Weights of a small image denoising model.
Training: adamw at rate 0.0012, batches of 256.
Data: trained on stained colorectal tissue patches (NCT-CRC-HE-100K), 45211 training examples, 34.0 epochs.
Rows from block 17 of a small image denoising model, named by matrix and row number. Each number is 128 + 32 x the weight over its row's rms, rounded and kept within 0 to 255. All counts start at 0. Numbers have three digits each.
After each channel's rows are labels from the 100 images, of 14848, where the channel reaches its highest value: "patch colour" is the nearest of a few named colours to the mean colour under the peak; "responds to" is what is common among them. Only what is clearly more common there than usual is listed. The data: stained colorectal tissue patches (NCT-CRC-HE-100K).
# convs0: first 3x3 conv (model.decb.2.0.convs.0.weight, 64x128x3x3, each kernel summed), inputs 64-127

convs0.3:138119107089110084174147122139118125075160112094191141125138100151112156151161105140132117050139143158136126105117132144145084140196139157132180175173121048149197169085168090154127120138173130
patch colour: grey
responds to: tissue: tumour epithelium

convs0.21:129157117076118124114093144148128107121175119177172150139106118157120114079118125118118110120108139087118155056080139167086122161174162152140136114107129086098182148095140099128110101110127104
patch colour: brown
responds to: tissue: lymphocytes

convs0.36:116106099146128118160144136146159127125151124123165128193139162132124141161158124097108122081137149107187106061154108135092102137103098148134189125141168085137144156124114135133107161156130160
patch colour: pink
responds to: tissue: lymphocytes; tissue: tumour epithelium

convs0.15:170187141136083197104143117154094146115177117153099128138159061173160085123126146193130121140122159141129151021112135161105125113141106132086106110098156104163075089176127150109111150145125133
patch colour: white
responds to: tissue: tumour epithelium

convs0.11:127160153137085173133116155108131158120135140064121141101120108102145167131103125125071144174148101124146115079187173103117127110122126139129118099106146153122138117092138140107205105160142104
patch colour: black
responds to: tissue: lymphocytes

convs0.13:150202151146137161111171186158152135127173118178076109152129132176146119109129110154144130131116105087116136022145101083128136143129097144079122120081178109130094070144116122132121155122116124
patch colour: pink
responds to: tissue: tumour epithelium

convs0.12:095184161143115145093140150119138130144128106130079101121122157167149159135103129132146108134114121107125105074140179117114143133091126159144108142149103136128144139117139112155120132139150152
patch colour: pink
responds to: tissue: debris

convs0.51:132134171138107113169171134146133157154177115166071162125137146177128188128152174228179186094123151094110148171102147095131107128154143128117100120125087140105090099082134114124137176132095148
patch colour: pink
responds to: tissue: adipose tissue

convs0.14:109176072134164096115163140084106085122106069117121106131096096119102197114116138105118093154118084099146121071156124120142104136090115107161108101150133161104103093097127102130169097128105095
patch colour: white
responds to: tissue: adipose tissue

convs0.37:138178153084164109133096141158147163069160181132115151132093134125113119103163169155108155131143161126157148063167137137102096123140144124129147123120140090152129164129170121096163120111134163
patch colour: black
responds to: tissue: lymphocytes

convs0.4:133087125139160158098188107089125151109116130120121140106126113205122095096085098129138138123116140127102129153144084148098133162080125093141104061174122157123130114150158120170032122131089118
patch colour: white
responds to: tissue: smooth muscle; tissue: debris

convs0.5:081201150095139188097116120125119133087080115142109128088122109179137210120112108157169147209151111109152116048158156094121144137143101125162112108115107148097093148119100107177225124104141139
patch colour: black
responds to: tissue: lymphocytes

convs0.53:166175077135141141135140154128118160137155127133137161128162128135116143135160120161141133133145129123127162202121137109184143117183124110102135175102120129124099133196142092140148123123117134
patch colour: brown; black
responds to: tissue: lymphocytes

convs0.24:115159143113160048147189113123125125094106102135133098093062146144105155092115096150133083091113108137130135238138133102032134127110137080120069112151124100105155086092157099099147114131162072
patch colour: white
responds to: tissue: adipose tissue

convs0.54:117167104165200071138117127148152128101132127124133111179122172131120079127130118113117121163115136133098163113170140101145110153101123117188131125144082117123070150109130123119113073111109136
patch colour: grey; brown
responds to: tissue: lymphocytes

convs0.0:131068125103131102163090125145175107159139140096143159104127130071128124124082127060128121030109128164131115166101118157138139085077149152133180142184123167141134248096179146111122137197236132
patch colour: grey
responds to: tissue: tumour epithelium

convs0.63:098071072134188171124062123121105124137085114113122147143145153117138160133119149106129143048112125178147143096160171127154105110113112136173126140141160162133108194114144106085149135130138180
patch colour: grey; brown
responds to: tissue: adipose tissue

convs0.38:104139143130235113120157138102130102096110120163111119127149118129120123110097117123082118222104108093151081083162140118162133164056115101166142092179141174104115138090110125076116114111119117
patch colour: grey
responds to: tissue: lymphocytes

convs0.34:149137135117093183119153107122131135125111145138084137113120103197113075125161088168119115202142134135129155080074130129129103122135103137119149109100158105123147068131145117181086131169151143
patch colour: black
responds to: tissue: lymphocytes

convs0.28:096070126124178149130134118155151075155098114095133130127123126131107160139119146163171093101113111129127161165131201116155076151100119111168114095118117123148150170058137116116120068131133126
patch colour: brown
responds to: tissue: smooth muscle

convs0.26:135105203160078078123110154141165151143127114136076117125133098170112113137105166140080157080127152128137152087097105134130166122154116137117120139117120169071084098136119163162115152079115173
patch colour: pink
responds to: tissue: lymphocytes

convs0.27:131184144177129167108170112167112160118121127154061108140091133195124170120114154191119128142170124091135125026084125061069136175154098125096138078140103120086145042159161089118111129155119185
patch colour: white
responds to: tissue: tumour epithelium

convs0.44:150048083207165165139113106137146125108148132140166122149112119162090127167126131155087095135141053105126139177135066141113093144066170128127097148176108102167149135108124139111069093172117166
patch colour: brown
responds to: tissue: lymphocytes

convs0.2:106139102123172123125128129106127109150123133117137161101109144121168158122121180145041150188143098158184138158106158115176087170103125130149104123159099124124099184105108140113148098109068128
patch colour: black; brown
responds to: tissue: lymphocytes