From a checkpoint of a small image denoising model: adamw at rate 0.0012, 45211 training examples.
Rows from block 4 of a small image denoising model, named by matrix and row number. Rows with one number belong to one channel. Each number is 500 + 40 x the weight over its row's rms, rounded and kept within 0 to 999. All counts start at 0. Numbers have three digits each.
After each channel's rows are labels from the 100 images, of 14848, where the channel reaches its highest value: "strongest on" is what is common among them. Only what is clearly more common there than usual is listed. The data: stained colorectal tissue patches (NCT-CRC-HE-100K).
# convs0: first 3x3 conv (model.enc.1.1.convs.0.weight, 128x128x3x3, each kernel summed), inputs 0-127
# convs1: second 3x3 conv (model.enc.1.1.convs.1.weight, 128x128x3x3, transposed, each kernel summed), outputs 0-127

convs0.115:492479546545514480521520480555522450519380457453497509493533536531468457493527448460476502414516557514507490510449489526522480451519500508481459425497377435510482441524529495477437451488424537516507517504552493421501452520517559525511574527549483492522446471474511515540460537472466500451476546559525520467533406568466502470528500471486509472502539493513475530474541519458613525583531
convs1.115:537462514473505507390443486488496496529494458519506493523480508557546405590540543468522468551427450566462514558469469544524484546557500479488459501500452438532488541523554505488525542513413536449545456584485428462497505568457453499474520492550493425484461472430452493479537529517480459531523483534482453552511482540498507440497426510457494469498480487455563526526509559448574494529507
strongest on: tissue: smooth muscle

convs0.68:517496525479477469517509507477521489517472438477504554534502445506501542407500516475545512542500457490543464521500432487473414509536501481491497528539505548498485547582435535506554459490485425492465452486483482507498419537487524466502631419584531504495524512519474549547513516529502510575482514452430532423499434491454538521516520413520487504507510477462603581523493524500410521458491
convs1.68:530493486515512523572526413486426507465553565537476509480513475492446503538471480563454438471468561555435521542502500449522492429521509541498547526446549544492538414471466390479544503476510512606479537456506488531513444544556470460459507499491488467517455566529553445428493437474499478470477450465547531588548503513511472472528502515536469512500512520561499516508546505506439555483559
strongest on: tissue: mucus

convs0.112:457501471519437484510525530491552487429480544523470493467392537474490482439520589421453478536544522439433513534535481454509453446466485542490477517558455453486516594464400522531523503488563437429511521488497498465564500428544523500521426499499477490491501505506485528465494518548463473469574518460578532462519546456511570478487522533585543523509501493525458502500516481483418549514494
convs1.112:536556550470462499599501443500484479476538499446523503512494462452491463501478444468554434512497501577494524545488674515530470570495473510482531515498482465550496496500531489466441464494510530518460448522504476454497553574452532521456536458583494536527543484483563502490553459504559515540408523477498576535516530440537479514492497533477524505560500511500591479532466567503534461494528
strongest on: tissue: cancer-associated stroma

convs0.123:527443487512522517495546547505545556512527564470476543543509449530522493500506536452428512555505537475486471506513514455486490493507425533491485558471575493503500505511430536521546501461541473446486515449530517520524356458507452522504495496484500527603521562530501507599478498532478468490469481499545536520503552504443479352529526411528522509427519525470543494528495418473459510529522
convs1.123:515524525462468511490443418425520528482455476507500534484574437500501526565453486490463483515503440551486519529489506585558524572479491463493539483483417459496507439537462426435449545488506426561496507513491516496478514538414570443443539521509497494475496563541511448500560461494453513472507488497516457519517437475476437592544501498477439551466518482515503500516606533473427496450486
strongest on: tissue: cancer-associated stroma

convs0.23:564510513474452507469512525502502515498466547505499541483578531431516494494413443465456508448496515493483462482465425536613475542543560467482478541593372488532491476518555449443477506454454486541488447508431422457473605506468508463494536419531498449504490476482550519513517511447545541503527487519563420442521566544486510497505498477497504485514490467477447521485508524513498525523535
convs1.23:461527603496465507511496475441555501472443465433498443509499536527473489501522504441548476500489464520442509513495438579516484560520485493483468520593472410466528587535536527476457412519456500459497403579501522503399547531422504434450470466512529442501464487483522505509505524484398487509468487573476462510481484476460526434466465460458508517520491521476558523475497536483513485494463
strongest on: tissue: adipose tissue

convs0.31:575470519532448551485514543482477463489486468506561503471573460574546491547467509483500478558440494447483565555502507487459489483458537528519536579516464508523502517454489512489522495487440423501481506492467534510510478562445542477486448408620524543544558543560553523504514496563569500588539479507506548449512405458493506530559533467528473476565495487472547503515533444454554494518493
convs1.31:489588483517554543618552467472463490466455534472472526472402500521369524457479466494549513531449536524530486484491518479485506573433556568495478438525465460477489561439450525498470424512464538421523511513414491505467528454437449478472530517507495514437500439492511538464424466460430529466493478515486542520477509474488551546458500473498488477471483526516483535473464495480444508484528
strongest on: tissue: adipose tissue

convs0.81:503479494491432498467399468468468361516460491478529481517498462587535492486518475518519514522476491498520503467512441543475503480479526472513471585516498530452519449543511494521528487513485494534479479454472519520462475509453507490493310327514507515502558542460501519510473504494497506483494472506535538528491458515462491555501478509527519514467463493500544518495502519486607518450551
convs1.81:503504415537503505532469488547548548535514526542484482463514522536426499634449497538493513458502516580559511501510414483506509399470593511473531521523495528465513526530547480523500506480483536523538518510455559560487538487487547525497452448464578591501575496551547534512568460501547439524513490492533486499482464428503477527509504524478496456500544470516483520495487502416426539591503
strongest on: tissue: adipose tissue

convs0.52:554501491532419463520459512545483479588443504460489463542486482481520499494522569518483493503538519597480483443505522498527479485508492502504466513521490527526497539491535466554566499443477480558532512430499497454439481514462475473441496270516505521515466502533520447535466482489530496512510542578480430503544496479481492573519518531471497477501476532511579528477504474520504420526459
convs1.52:485418533517501525402522482538497516576405452486524510442513503595528529524488521505500543506486435438542429502484465487497519523488514475450494503503518510416515515491511545479497476500493536476482371535463541578517466525395465544544496458498507512452480422453392523496557565510511446506563431507532511482496488480461514516456473435514510543502496501434440489523516480485483485479521
strongest on: tissue: mucus; tissue: adipose tissue

convs0.1:498498521431522481489513507471438477500520500482450505517526465540542497518481542454475499576502497495537511462459493437494365496415475444545449504460479537481494568501438514540527445517553377530501567429505481545527498503505490545498468477486490545532524560512516509483506457528489527590500547419510542442343529484516518479468498447539485523520488488463548515542520486486530541515527
convs1.1:526470519580515554480495439479426532543457541474506451518445478524431508517414439526497530447515494521539519524562476453543483495504522508552492509481463526533508426507555529517485493452437479520453455513463509517529460481497486450507536490520545493514469493515545515556565503504538449352545565503487449536503500523570436512545517461513456548535590553501457556514540443517564472568521
strongest on: tissue: smooth muscle; tissue: mucus; tissue: adipose tissue

convs0.15:533497456480558520493475520457515544471504504501421498522469596465526516579481588523534515524542497495542504454505477504468513521406491506484498475560560491465493553483521480487459501477586519503456505448473517590505508486470473541499476619466496496549485516473541519479464520530497541401407385443533486493466577465508507468426537499502513513485499563516485476524478458527487580444479
convs1.15:476539581531534584566555549526482487458544461473498478506517521394504470492469457455539480456444496478475514463521420530595501497525526529456461510518477482479546551502549483566536501513548432477478432470550531479440518509499499414496593542506445573444487443462516494536465534486475565492508571549469476487512549604531496524510484522481485502471486486487473475484501516513415502510562
strongest on: tissue: cancer-associated stroma

convs0.54:449559455496545494481531501542442447537546541542548451475473507498456480486503530490514511471530458502477518498464417493431445379474466441475525467524411476515562558487507529498502525492605438526487539568515469498574468495497536503506473500547489528514501467490526550512512510517503514510529540397464548403463609500518505548511495496558497569597471472508512487515499515446532477512520
convs1.54:523482510543476515480443512522469488486527491495501483441487531406488407485496536456488467538472506537512446579533465482531535530480520501569495591466470526465421414438464430510495493443476489550485458449487420529467491580526468465539545454553492531530435521525495538443517527509525448457537469500515430525584501517515471492435472594496511534457567577478489477525491483530492564487519
strongest on: tissue: mucus

convs0.4:510448577474458507444458471493467516476542548496531469483497426542503487483524528530487486546559479492515508532464480518499603509463523488505487463476568499472407464530530450517465465510428549581513550461426476526514398546506464507468486437524471499505430518521495526568484483433538531471525445488530523567473377472517419500416445471473550515523511479525525484484487510523575523499502
convs1.4:474484461550528524464505487456451487509552456521459499453536413555505526519502488476509468431534500503577506501547383473517490487484493496528500484524584492491445504551508579533504496526418474446471565356456504494412449480465469549527457499531460457493532487536457508479452528495489466390555442531491503494477458502420518516515513503544464479467555495544519511452528506480496555528507
strongest on: tissue: mucus

convs0.34:512553479531495505475491529556518512498535524551483464495536570553501487378496456513437489396497477526459517497508579478571540521531505519522488469493513503480518476484459492462412520451503517479555503583557522520489636461527534510486525603414514490480484440460502479522489431498510476466511442573520471481543524548546511493497500578473495485503508481544445471487505603497488488534512
convs1.34:534492513457474521427517500502471420510457472482540472529527488495465490495486532503492544551473513517533454497533515428524495525438514537540502532501451460546470489485456523487531429517426553458474471440328480472507451530462452524431515463528462515461475478418512532497526573504502533542444470448510560547503462387493552471481521419482589517472509472502536456503528478528493521469512
strongest on: tissue: adipose tissue

convs0.88:457484507461482512504449474607534496531518464545494561538439477468455449511530520469494544510443483483572515490486344530522502388547510442517495503516524496509558489507627506469560532554510502493493523520497550508476520507478508568475474547525496451421536509506493462506494447489503510608485515476507510492518535498484502466460504489482509524452543489493370464489494541477528520562478
convs1.88:477432473493551481461516573420522452450545482424584557486518521465450484464518525453487554436462495506533563540535466544495506525456486565569479585500480505520490508494420505494473388549478479499580492473516461499508491436560507502563515460487445521479534528400551479588454506507478470477542544492505548532421482475496557491516530499520472524537461476495500474475470475467487516440473
strongest on: tissue: debris

convs0.37:572533447444554475478529498436473477514541504542397505524407544479481473544476470465448469465533484464530494516486489583578626520498497487500458472445526481499529538503471479479430520480512461546457441529526523514460543495460505437520477519517533516511479424505515523579528503585510530479467386518496442525517471500491520511507479535482491575575465527511511517550514567498560551519496
convs1.37:500499589529519480605552451548505441518453560514496490429458549561459520535528528523481470484533553485507508489503518417493483512416508497443482543460490502466514508492511454556516464409470553481469535449405518553488468546475502470506542431557476463483449502429473515433434525494485459557552495512589580528475489468538509523500547453545513537426495459490490507487500475540526486549488
strongest on: tissue: adipose tissue

convs0.17:620516468513501474460513478456546475500481525534519502516624418569545502522479486506496462514509494510508497526494483509579486509541545455512538627482515489509489511442431528498495525519451509501475526464462501469497457546524463523478467453516454545473459479538512505516554524501510494630548554578416548539529526532552546528603467474514494504478501459470522508517511504424519436488509
convs1.17:495480483445584554429526486491470534493457411477439466481519509424473519423514557470557528492502440479561511412405451503434485530473472475460496457567495472461589461456522457538478494487534527450516472555477547512462492442479548431512497540470517502536502475496469497524485512554527616479495485457562512555498552476489488504410550526511498559493480471514495463498578516507521500497495
strongest on: tissue: adipose tissue

convs0.104:477443478454526535497516513433573536405526509528457476464535583472505437486527553475498490503534514491473531511483468418611520517522482502527479539465472488482534476364528468474478500473465481455498595495497567484491540501462527484486497580512490469498513487518494536508496504506466498642506531433417561505452433509523538500541500473548481527475561526560481448472495525479477494467490
convs1.104:476446433477445489396490413602461467493513542522515502507499435478480451443494574602511544516494524534546566456402519466421487537454533481502470524488514515481557428464547534539542552481511508466490495478439528499506494490508487511475430437494519529542459454504506492533490565503554555459455470501510498493506397459488555549503413534482512513524509501510511519545548521513524473497529
strongest on: tissue: adipose tissue

convs0.79:465491522502596470500481466483468434547501497519493474472534495519493505542471501526525443403515433397524435514440457496505495498518525477477471473508469537516497514571566489481486493517419533545446347509512589553474593535531513566511539539507524492495533495498459523491509479496522503478549502575507566503555468541474509581541535498472486499496458493521428453533460525519428501530480
convs1.79:491463530471525524474503473543425489481496444456570523496541523447592483477536496468486547417499476627480533539509533503537482503595533500507484551458493554483550459408478530511577514471582519554450442516452424482475490493500412497531515489528480510499493432472475541470517542536498486520415479476491475524570560532487480484413478500478469570519486520479436494505511496478444498475473
strongest on: tissue: mucus