config.toml
model = "image denoising model"
dataset = "stained colorectal tissue patches (NCT-CRC-HE-100K)"
image_size = 32
horizontal_flip = true
task = "denoising"
noise_std = 0.4
block = "basic"
init = "kaiming_normal"
optimizer = "adamw"
learning_rate = 0.0012
eps = 1e-08
max_steps = 6000
lr_schedule = "linear"
final_lr_fraction = 0
Rows from block 17 of a small image denoising model, named by matrix and row number. Rows with one number belong to one channel. Each number is 50 + 12 x the weight over its row's rms, rounded and kept within 0 to 99. All counts start at 0.
Before each channel's rows are labels from the 100 images, of 14848, where the channel reaches its highest value: "responds to" is what is common among them; "patch colour" is the nearest of a few named colours to the mean colour under the peak. Only what is clearly more common there than usual is listed. The data: stained colorectal tissue patches (NCT-CRC-HE-100K). In brackets: how many of the 100.
# convs0: first 3x3 conv (model.decb.2.0.convs.0.weight, 64x128x3x3, each kernel summed), inputs 0-63
# convs1: second 3x3 conv (model.decb.2.0.convs.1.weight, 64x64x3x3, transposed, each kernel summed), outputs 0-63

responds to: tissue: tumour epithelium (33)
patch colour: grey (64)
convs0.0:57 46 54 58 56 48 47 53 38 48 63 56 60 66 41 51 57 52 62 46 53 54 55 57 64 72 68 50 42 62 46 61 48 61 62 51 59 71 42 64 40 58 51 48 47 40 34 40 68 52 46 49 45 40 64 49 44 36 31 57 65 35 44 46
convs1.0:49 40 53 40 43 57 60 58 51 47 38 40 35 65 30 41 22 57 47 46 49 38 38 50 42 37 52 56 48 63 39 55 27 65 50 43 48 63 63 44 57 50 41 54 54 55 50 56 49 40 49 74 47 28 42 44 53 40 12 34 77 33 44 34

responds to: tissue: adipose tissue (27)
patch colour: white (88)
convs0.14:29 59 27 48 57 44 56 35 46 51 50 45 46 30 42 33 68 36 47 66 41 62 28 54 49 50 34 54 30 35 47 45 41 32 54 21 63 49 51 58 40 30 41 52 50 47 56 53 42 55 59 58 30 32 42 56 58 49 46 70 39 00 48 54
convs1.14:44 56 46 45 62 42 46 53 26 48 50 50 58 28 61 60 64 61 38 50 67 51 63 70 36 63 57 57 51 58 55 42 59 54 59 36 26 41 36 70 38 67 62 56 64 66 58 41 46 70 66 49 49 56 31 48 68 74 53 52 41 40 61 69

responds to: tissue: tumour epithelium (52)
patch colour: white (63)
convs0.15:70 50 53 59 46 44 62 53 60 50 48 52 49 51 51 65 31 55 44 46 80 66 51 47 78 62 57 54 46 51 36 39 52 37 46 61 56 37 61 43 60 51 26 53 53 60 49 41 62 54 94 55 71 59 53 44 53 34 62 53 44 49 57 74
convs1.15:72 66 64 32 45 48 57 47 33 45 53 39 43 58 56 32 38 54 57 50 67 47 53 43 46 45 27 44 49 50 42 73 35 52 54 52 42 51 42 35 55 52 30 60 50 62 63 34 53 30 37 63 62 32 32 61 50 57 32 27 69 60 52 29

responds to: tissue: lymphocytes (52)
patch colour: pink (72)
convs0.26:49 50 49 53 43 49 48 45 58 49 52 27 46 47 62 55 16 50 51 43 25 34 57 43 55 60 55 49 56 63 54 48 52 46 52 57 42 75 42 55 44 47 43 16 66 50 20 56 52 46 45 43 45 55 53 35 43 69 00 62 47 33 51 53
convs1.26:57 54 57 33 37 63 52 44 31 57 49 33 61 70 47 49 49 48 67 58 53 48 57 38 53 31 25 65 55 45 51 49 39 40 50 49 50 43 57 29 47 38 45 50 42 54 46 49 67 47 33 60 73 30 38 56 55 69 26 24 72 62 54 30

responds to: tissue: lymphocytes (71)
patch colour: grey (62); brown (35)
convs0.54:43 53 55 57 55 56 54 44 50 44 58 48 48 43 64 78 59 55 53 47 49 78 27 65 37 31 29 58 49 36 49 47 56 82 42 50 44 39 65 41 69 07 51 46 53 56 57 51 45 52 35 57 44 51 57 43 28 38 05 42 40 35 53 28
convs1.54:48 47 33 61 54 52 42 37 43 63 36 32 63 52 51 55 49 46 47 46 45 59 60 38 76 74 35 51 58 51 53 55 36 47 63 49 58 55 36 46 39 48 54 43 59 46 44 30 44 30 55 64 65 78 40 54 43 39 84 42 41 21 53 58

responds to: tissue: lymphocytes (89)
patch colour: brown (66)
convs0.22:56 36 73 50 34 52 44 43 42 53 36 41 44 33 61 66 35 42 30 48 45 18 62 34 56 41 32 78 67 26 53 52 64 71 31 50 57 43 29 57 45 54 43 35 39 40 40 34 42 52 35 41 50 32 24 39 42 50 48 59 39 48 44 51
convs1.22:65 45 52 40 30 37 62 61 53 49 52 99 36 42 46 48 57 51 41 41 48 32 42 50 57 45 39 43 61 39 55 67 59 37 56 58 65 58 42 53 59 39 61 47 49 56 43 63 50 65 60 54 55 38 74 43 44 49 25 62 50 42 57 49

responds to: tissue: adipose tissue (35)
patch colour: grey (75)
convs0.46:53 62 51 43 52 45 75 48 60 30 56 42 51 55 29 49 82 62 42 46 60 74 28 66 41 43 38 48 81 39 52 55 59 54 64 39 13 45 54 43 59 33 48 80 34 49 55 53 52 51 49 32 27 11 47 40 47 49 59 45 48 46 56 42
convs1.46:49 52 63 10 50 55 63 60 55 48 57 49 41 54 56 41 54 45 52 62 66 40 67 47 40 43 58 71 58 64 61 29 45 48 53 53 33 59 63 30 56 52 39 40 52 53 51 47 62 37 28 36 57 51 25 58 51 47 44 33 54 60 54 17

responds to: tissue: adipose tissue (30)
patch colour: white (99)
convs0.24:44 56 16 45 41 63 60 47 45 59 41 51 46 42 40 44 54 40 47 52 35 57 37 57 51 37 32 42 50 41 64 45 33 58 42 38 43 53 50 41 45 75 48 10 52 60 42 45 48 47 58 60 48 52 44 59 57 66 57 50 38 57 50 75
convs1.24:35 42 54 60 46 44 45 47 36 48 56 54 50 55 50 51 54 41 31 39 50 47 39 51 63 38 58 45 60 57 53 67 67 49 45 46 64 63 63 59 53 35 57 41 49 41 47 52 46 53 74 48 45 46 50 56 46 43 00 61 50 48 65 34

responds to: tissue: tumour epithelium (47)
patch colour: grey (75)
convs0.31:51 70 38 53 60 53 39 53 68 45 56 32 63 42 38 79 39 51 45 36 33 58 47 64 57 50 52 48 48 38 69 51 39 62 39 19 33 89 44 45 49 29 59 47 53 36 43 52 47 45 28 61 45 59 39 55 36 58 17 42 46 46 31 37
convs1.31:69 74 59 30 47 50 40 33 41 49 39 42 42 46 43 51 40 63 45 45 39 41 46 26 52 34 45 61 50 56 49 38 28 49 42 68 52 49 60 40 47 51 45 56 38 40 49 49 58 37 33 58 58 34 35 47 75 82 42 39 68 62 45 29

responds to: tissue: debris (27)
patch colour: grey (38); brown (32)
convs0.42:51 46 35 52 51 38 44 75 57 38 47 48 46 62 45 65 55 67 54 65 32 54 53 51 37 54 40 38 57 40 54 55 41 57 36 42 73 44 52 41 47 58 37 41 63 55 54 57 53 46 22 59 54 64 53 58 54 90 47 32 41 43 61 25
convs1.42:53 51 58 35 43 33 49 44 28 41 48 57 47 43 50 53 28 45 52 52 56 48 48 41 37 37 31 61 51 65 64 44 26 66 55 55 55 70 63 35 47 51 49 58 43 49 51 32 52 40 35 37 54 28 55 49 64 49 43 20 49 58 73 20

responds to: tissue: tumour epithelium (37)
patch colour: grey (36)
convs0.33:56 67 74 55 54 61 50 53 40 18 44 50 58 64 41 70 08 34 57 52 38 28 48 56 49 55 48 56 55 72 61 32 46 47 69 57 81 54 49 64 43 58 50 45 76 39 59 60 52 47 31 35 57 62 49 36 49 79 31 35 60 40 52 54
convs1.33:50 45 48 41 36 47 61 38 30 58 57 35 39 57 46 56 38 40 57 41 68 41 53 43 57 40 26 62 56 51 53 48 42 61 43 44 53 50 60 39 37 41 30 47 49 50 62 26 65 34 24 57 45 28 49 69 62 56 33 35 69 67 45 26

responds to: tissue: tumour epithelium (39)
patch colour: pink (63)
convs0.13:48 63 45 43 58 51 61 45 55 51 36 65 50 41 44 45 22 56 36 36 47 43 47 52 66 63 49 40 58 69 44 54 70 44 53 53 24 57 45 48 61 37 47 44 61 84 44 63 52 47 67 35 64 50 63 50 04 36 29 56 53 49 53 50
convs1.13:48 43 48 34 29 46 49 35 43 60 62 40 53 48 46 47 43 65 71 67 62 65 70 38 43 27 43 58 53 52 44 36 42 36 34 53 38 49 40 44 43 54 30 64 50 38 55 49 49 38 39 57 53 18 47 44 57 57 30 26 62 61 47 26

responds to: tissue: lymphocytes (50)
patch colour: brown (45); black (40)
convs0.32:39 62 20 49 54 55 27 58 37 55 48 50 52 59 24 30 75 55 65 51 56 48 50 56 39 53 46 22 57 60 42 56 62 41 58 51 24 47 70 45 47 37 62 42 68 46 66 63 54 38 44 50 26 28 36 41 44 41 31 46 54 71 35 39
convs1.32:67 60 53 49 53 47 77 59 37 55 64 38 35 53 48 60 36 54 47 46 44 42 52 43 57 30 45 70 70 57 54 13 45 51 49 53 43 68 61 23 42 67 36 55 55 46 61 30 50 48 23 51 65 48 48 61 56 45 52 31 50 43 49 38

responds to: tissue: debris (35)
patch colour: grey (37)
convs0.6:58 55 73 46 56 46 66 49 61 69 54 63 54 43 75 54 60 48 54 43 80 49 46 50 74 60 40 68 43 28 55 52 75 56 60 68 57 61 40 55 58 42 50 52 19 62 23 53 68 70 63 38 40 44 48 43 60 21 74 58 44 63 47 69
convs1.6:50 57 71 12 58 68 69 61 32 56 58 49 52 64 53 46 51 65 56 47 51 56 54 36 68 16 55 49 52 51 63 54 41 46 48 50 43 49 52 34 32 62 50 37 57 56 52 43 52 57 42 56 63 28 38 50 61 69 22 49 51 56 58 51

responds to: tissue: debris (31)
patch colour: pink (61)
convs0.12:42 64 53 35 58 55 61 56 51 46 85 42 51 44 30 60 45 53 69 52 56 11 53 62 43 55 46 03 54 45 43 51 58 48 51 71 48 28 72 38 43 39 60 64 70 62 65 45 35 35 45 35 42 47 42 45 03 67 36 36 53 55 45 40
convs1.12:43 65 46 15 26 62 58 50 41 58 50 33 52 55 58 58 33 49 54 49 51 59 47 40 41 37 52 48 53 48 39 11 63 66 45 47 51 58 47 23 57 52 29 60 60 53 52 34 49 48 37 45 43 58 36 29 36 42 53 39 61 52 41 39

responds to: tissue: adipose tissue (59)
patch colour: grey (72)
convs0.59:58 41 16 35 48 50 54 65 68 56 45 65 70 53 44 55 34 49 47 42 58 58 66 60 52 61 54 68 49 37 47 50 43 48 45 01 68 86 36 53 48 58 48 49 50 62 36 34 43 68 79 47 35 46 63 68 62 34 62 78 59 44 49 63
convs1.59:73 68 62 33 51 62 55 70 37 53 64 32 40 64 36 47 49 45 55 64 37 38 56 40 50 33 39 54 54 43 62 49 52 45 49 33 25 51 48 40 55 48 32 69 61 58 69 53 34 37 35 42 56 40 48 47 71 54 48 31 64 63 40 29

responds to: tissue: tumour epithelium (37)
patch colour: white (66)
convs0.27:47 62 30 38 56 55 65 43 56 46 68 50 54 48 30 57 37 55 52 42 37 45 46 51 53 62 36 31 49 55 58 47 56 26 48 45 23 43 46 42 36 48 52 58 43 58 43 55 42 45 77 41 56 64 52 49 27 53 40 52 52 40 42 59
convs1.27:62 62 51 33 44 48 63 47 46 55 38 55 40 38 55 51 43 62 63 60 59 54 65 39 35 11 29 40 45 40 49 39 45 36 39 52 30 48 51 43 49 50 40 44 53 53 38 32 50 32 33 43 60 44 37 59 53 68 34 36 69 54 62 25

responds to: tissue: lymphocytes (56)
patch colour: brown (47)
convs0.44:35 56 53 58 55 37 63 48 49 43 63 16 41 51 56 65 57 60 51 59 49 62 58 42 50 43 45 64 47 47 53 30 46 32 48 75 81 32 39 51 59 61 54 39 37 45 59 53 44 41 50 56 64 59 58 40 49 52 89 34 40 50 57 53
convs1.44:57 36 42 29 32 59 25 60 40 39 69 31 54 43 54 66 38 61 61 58 57 50 54 37 28 29 52 51 73 47 59 57 52 62 41 59 36 38 54 44 43 50 48 54 65 54 34 39 55 56 16 51 53 36 49 60 46 47 50 33 66 48 56 32

responds to: tissue: tumour epithelium (36)
patch colour: grey (36)
convs0.3:57 58 12 43 57 39 80 57 41 47 55 43 67 55 52 61 70 54 49 48 69 32 39 40 42 52 52 41 37 53 60 54 52 46 57 66 31 26 49 59 45 28 48 36 54 27 51 60 46 46 67 44 52 45 57 44 32 37 66 42 51 47 40 41
convs1.3:49 51 45 28 32 57 76 59 51 36 70 53 41 31 53 58 50 62 55 39 49 40 52 50 36 16 52 66 54 57 65 43 43 52 45 63 42 57 55 33 58 66 60 51 60 53 62 44 46 35 43 54 42 21 50 57 50 55 37 30 55 50 48 21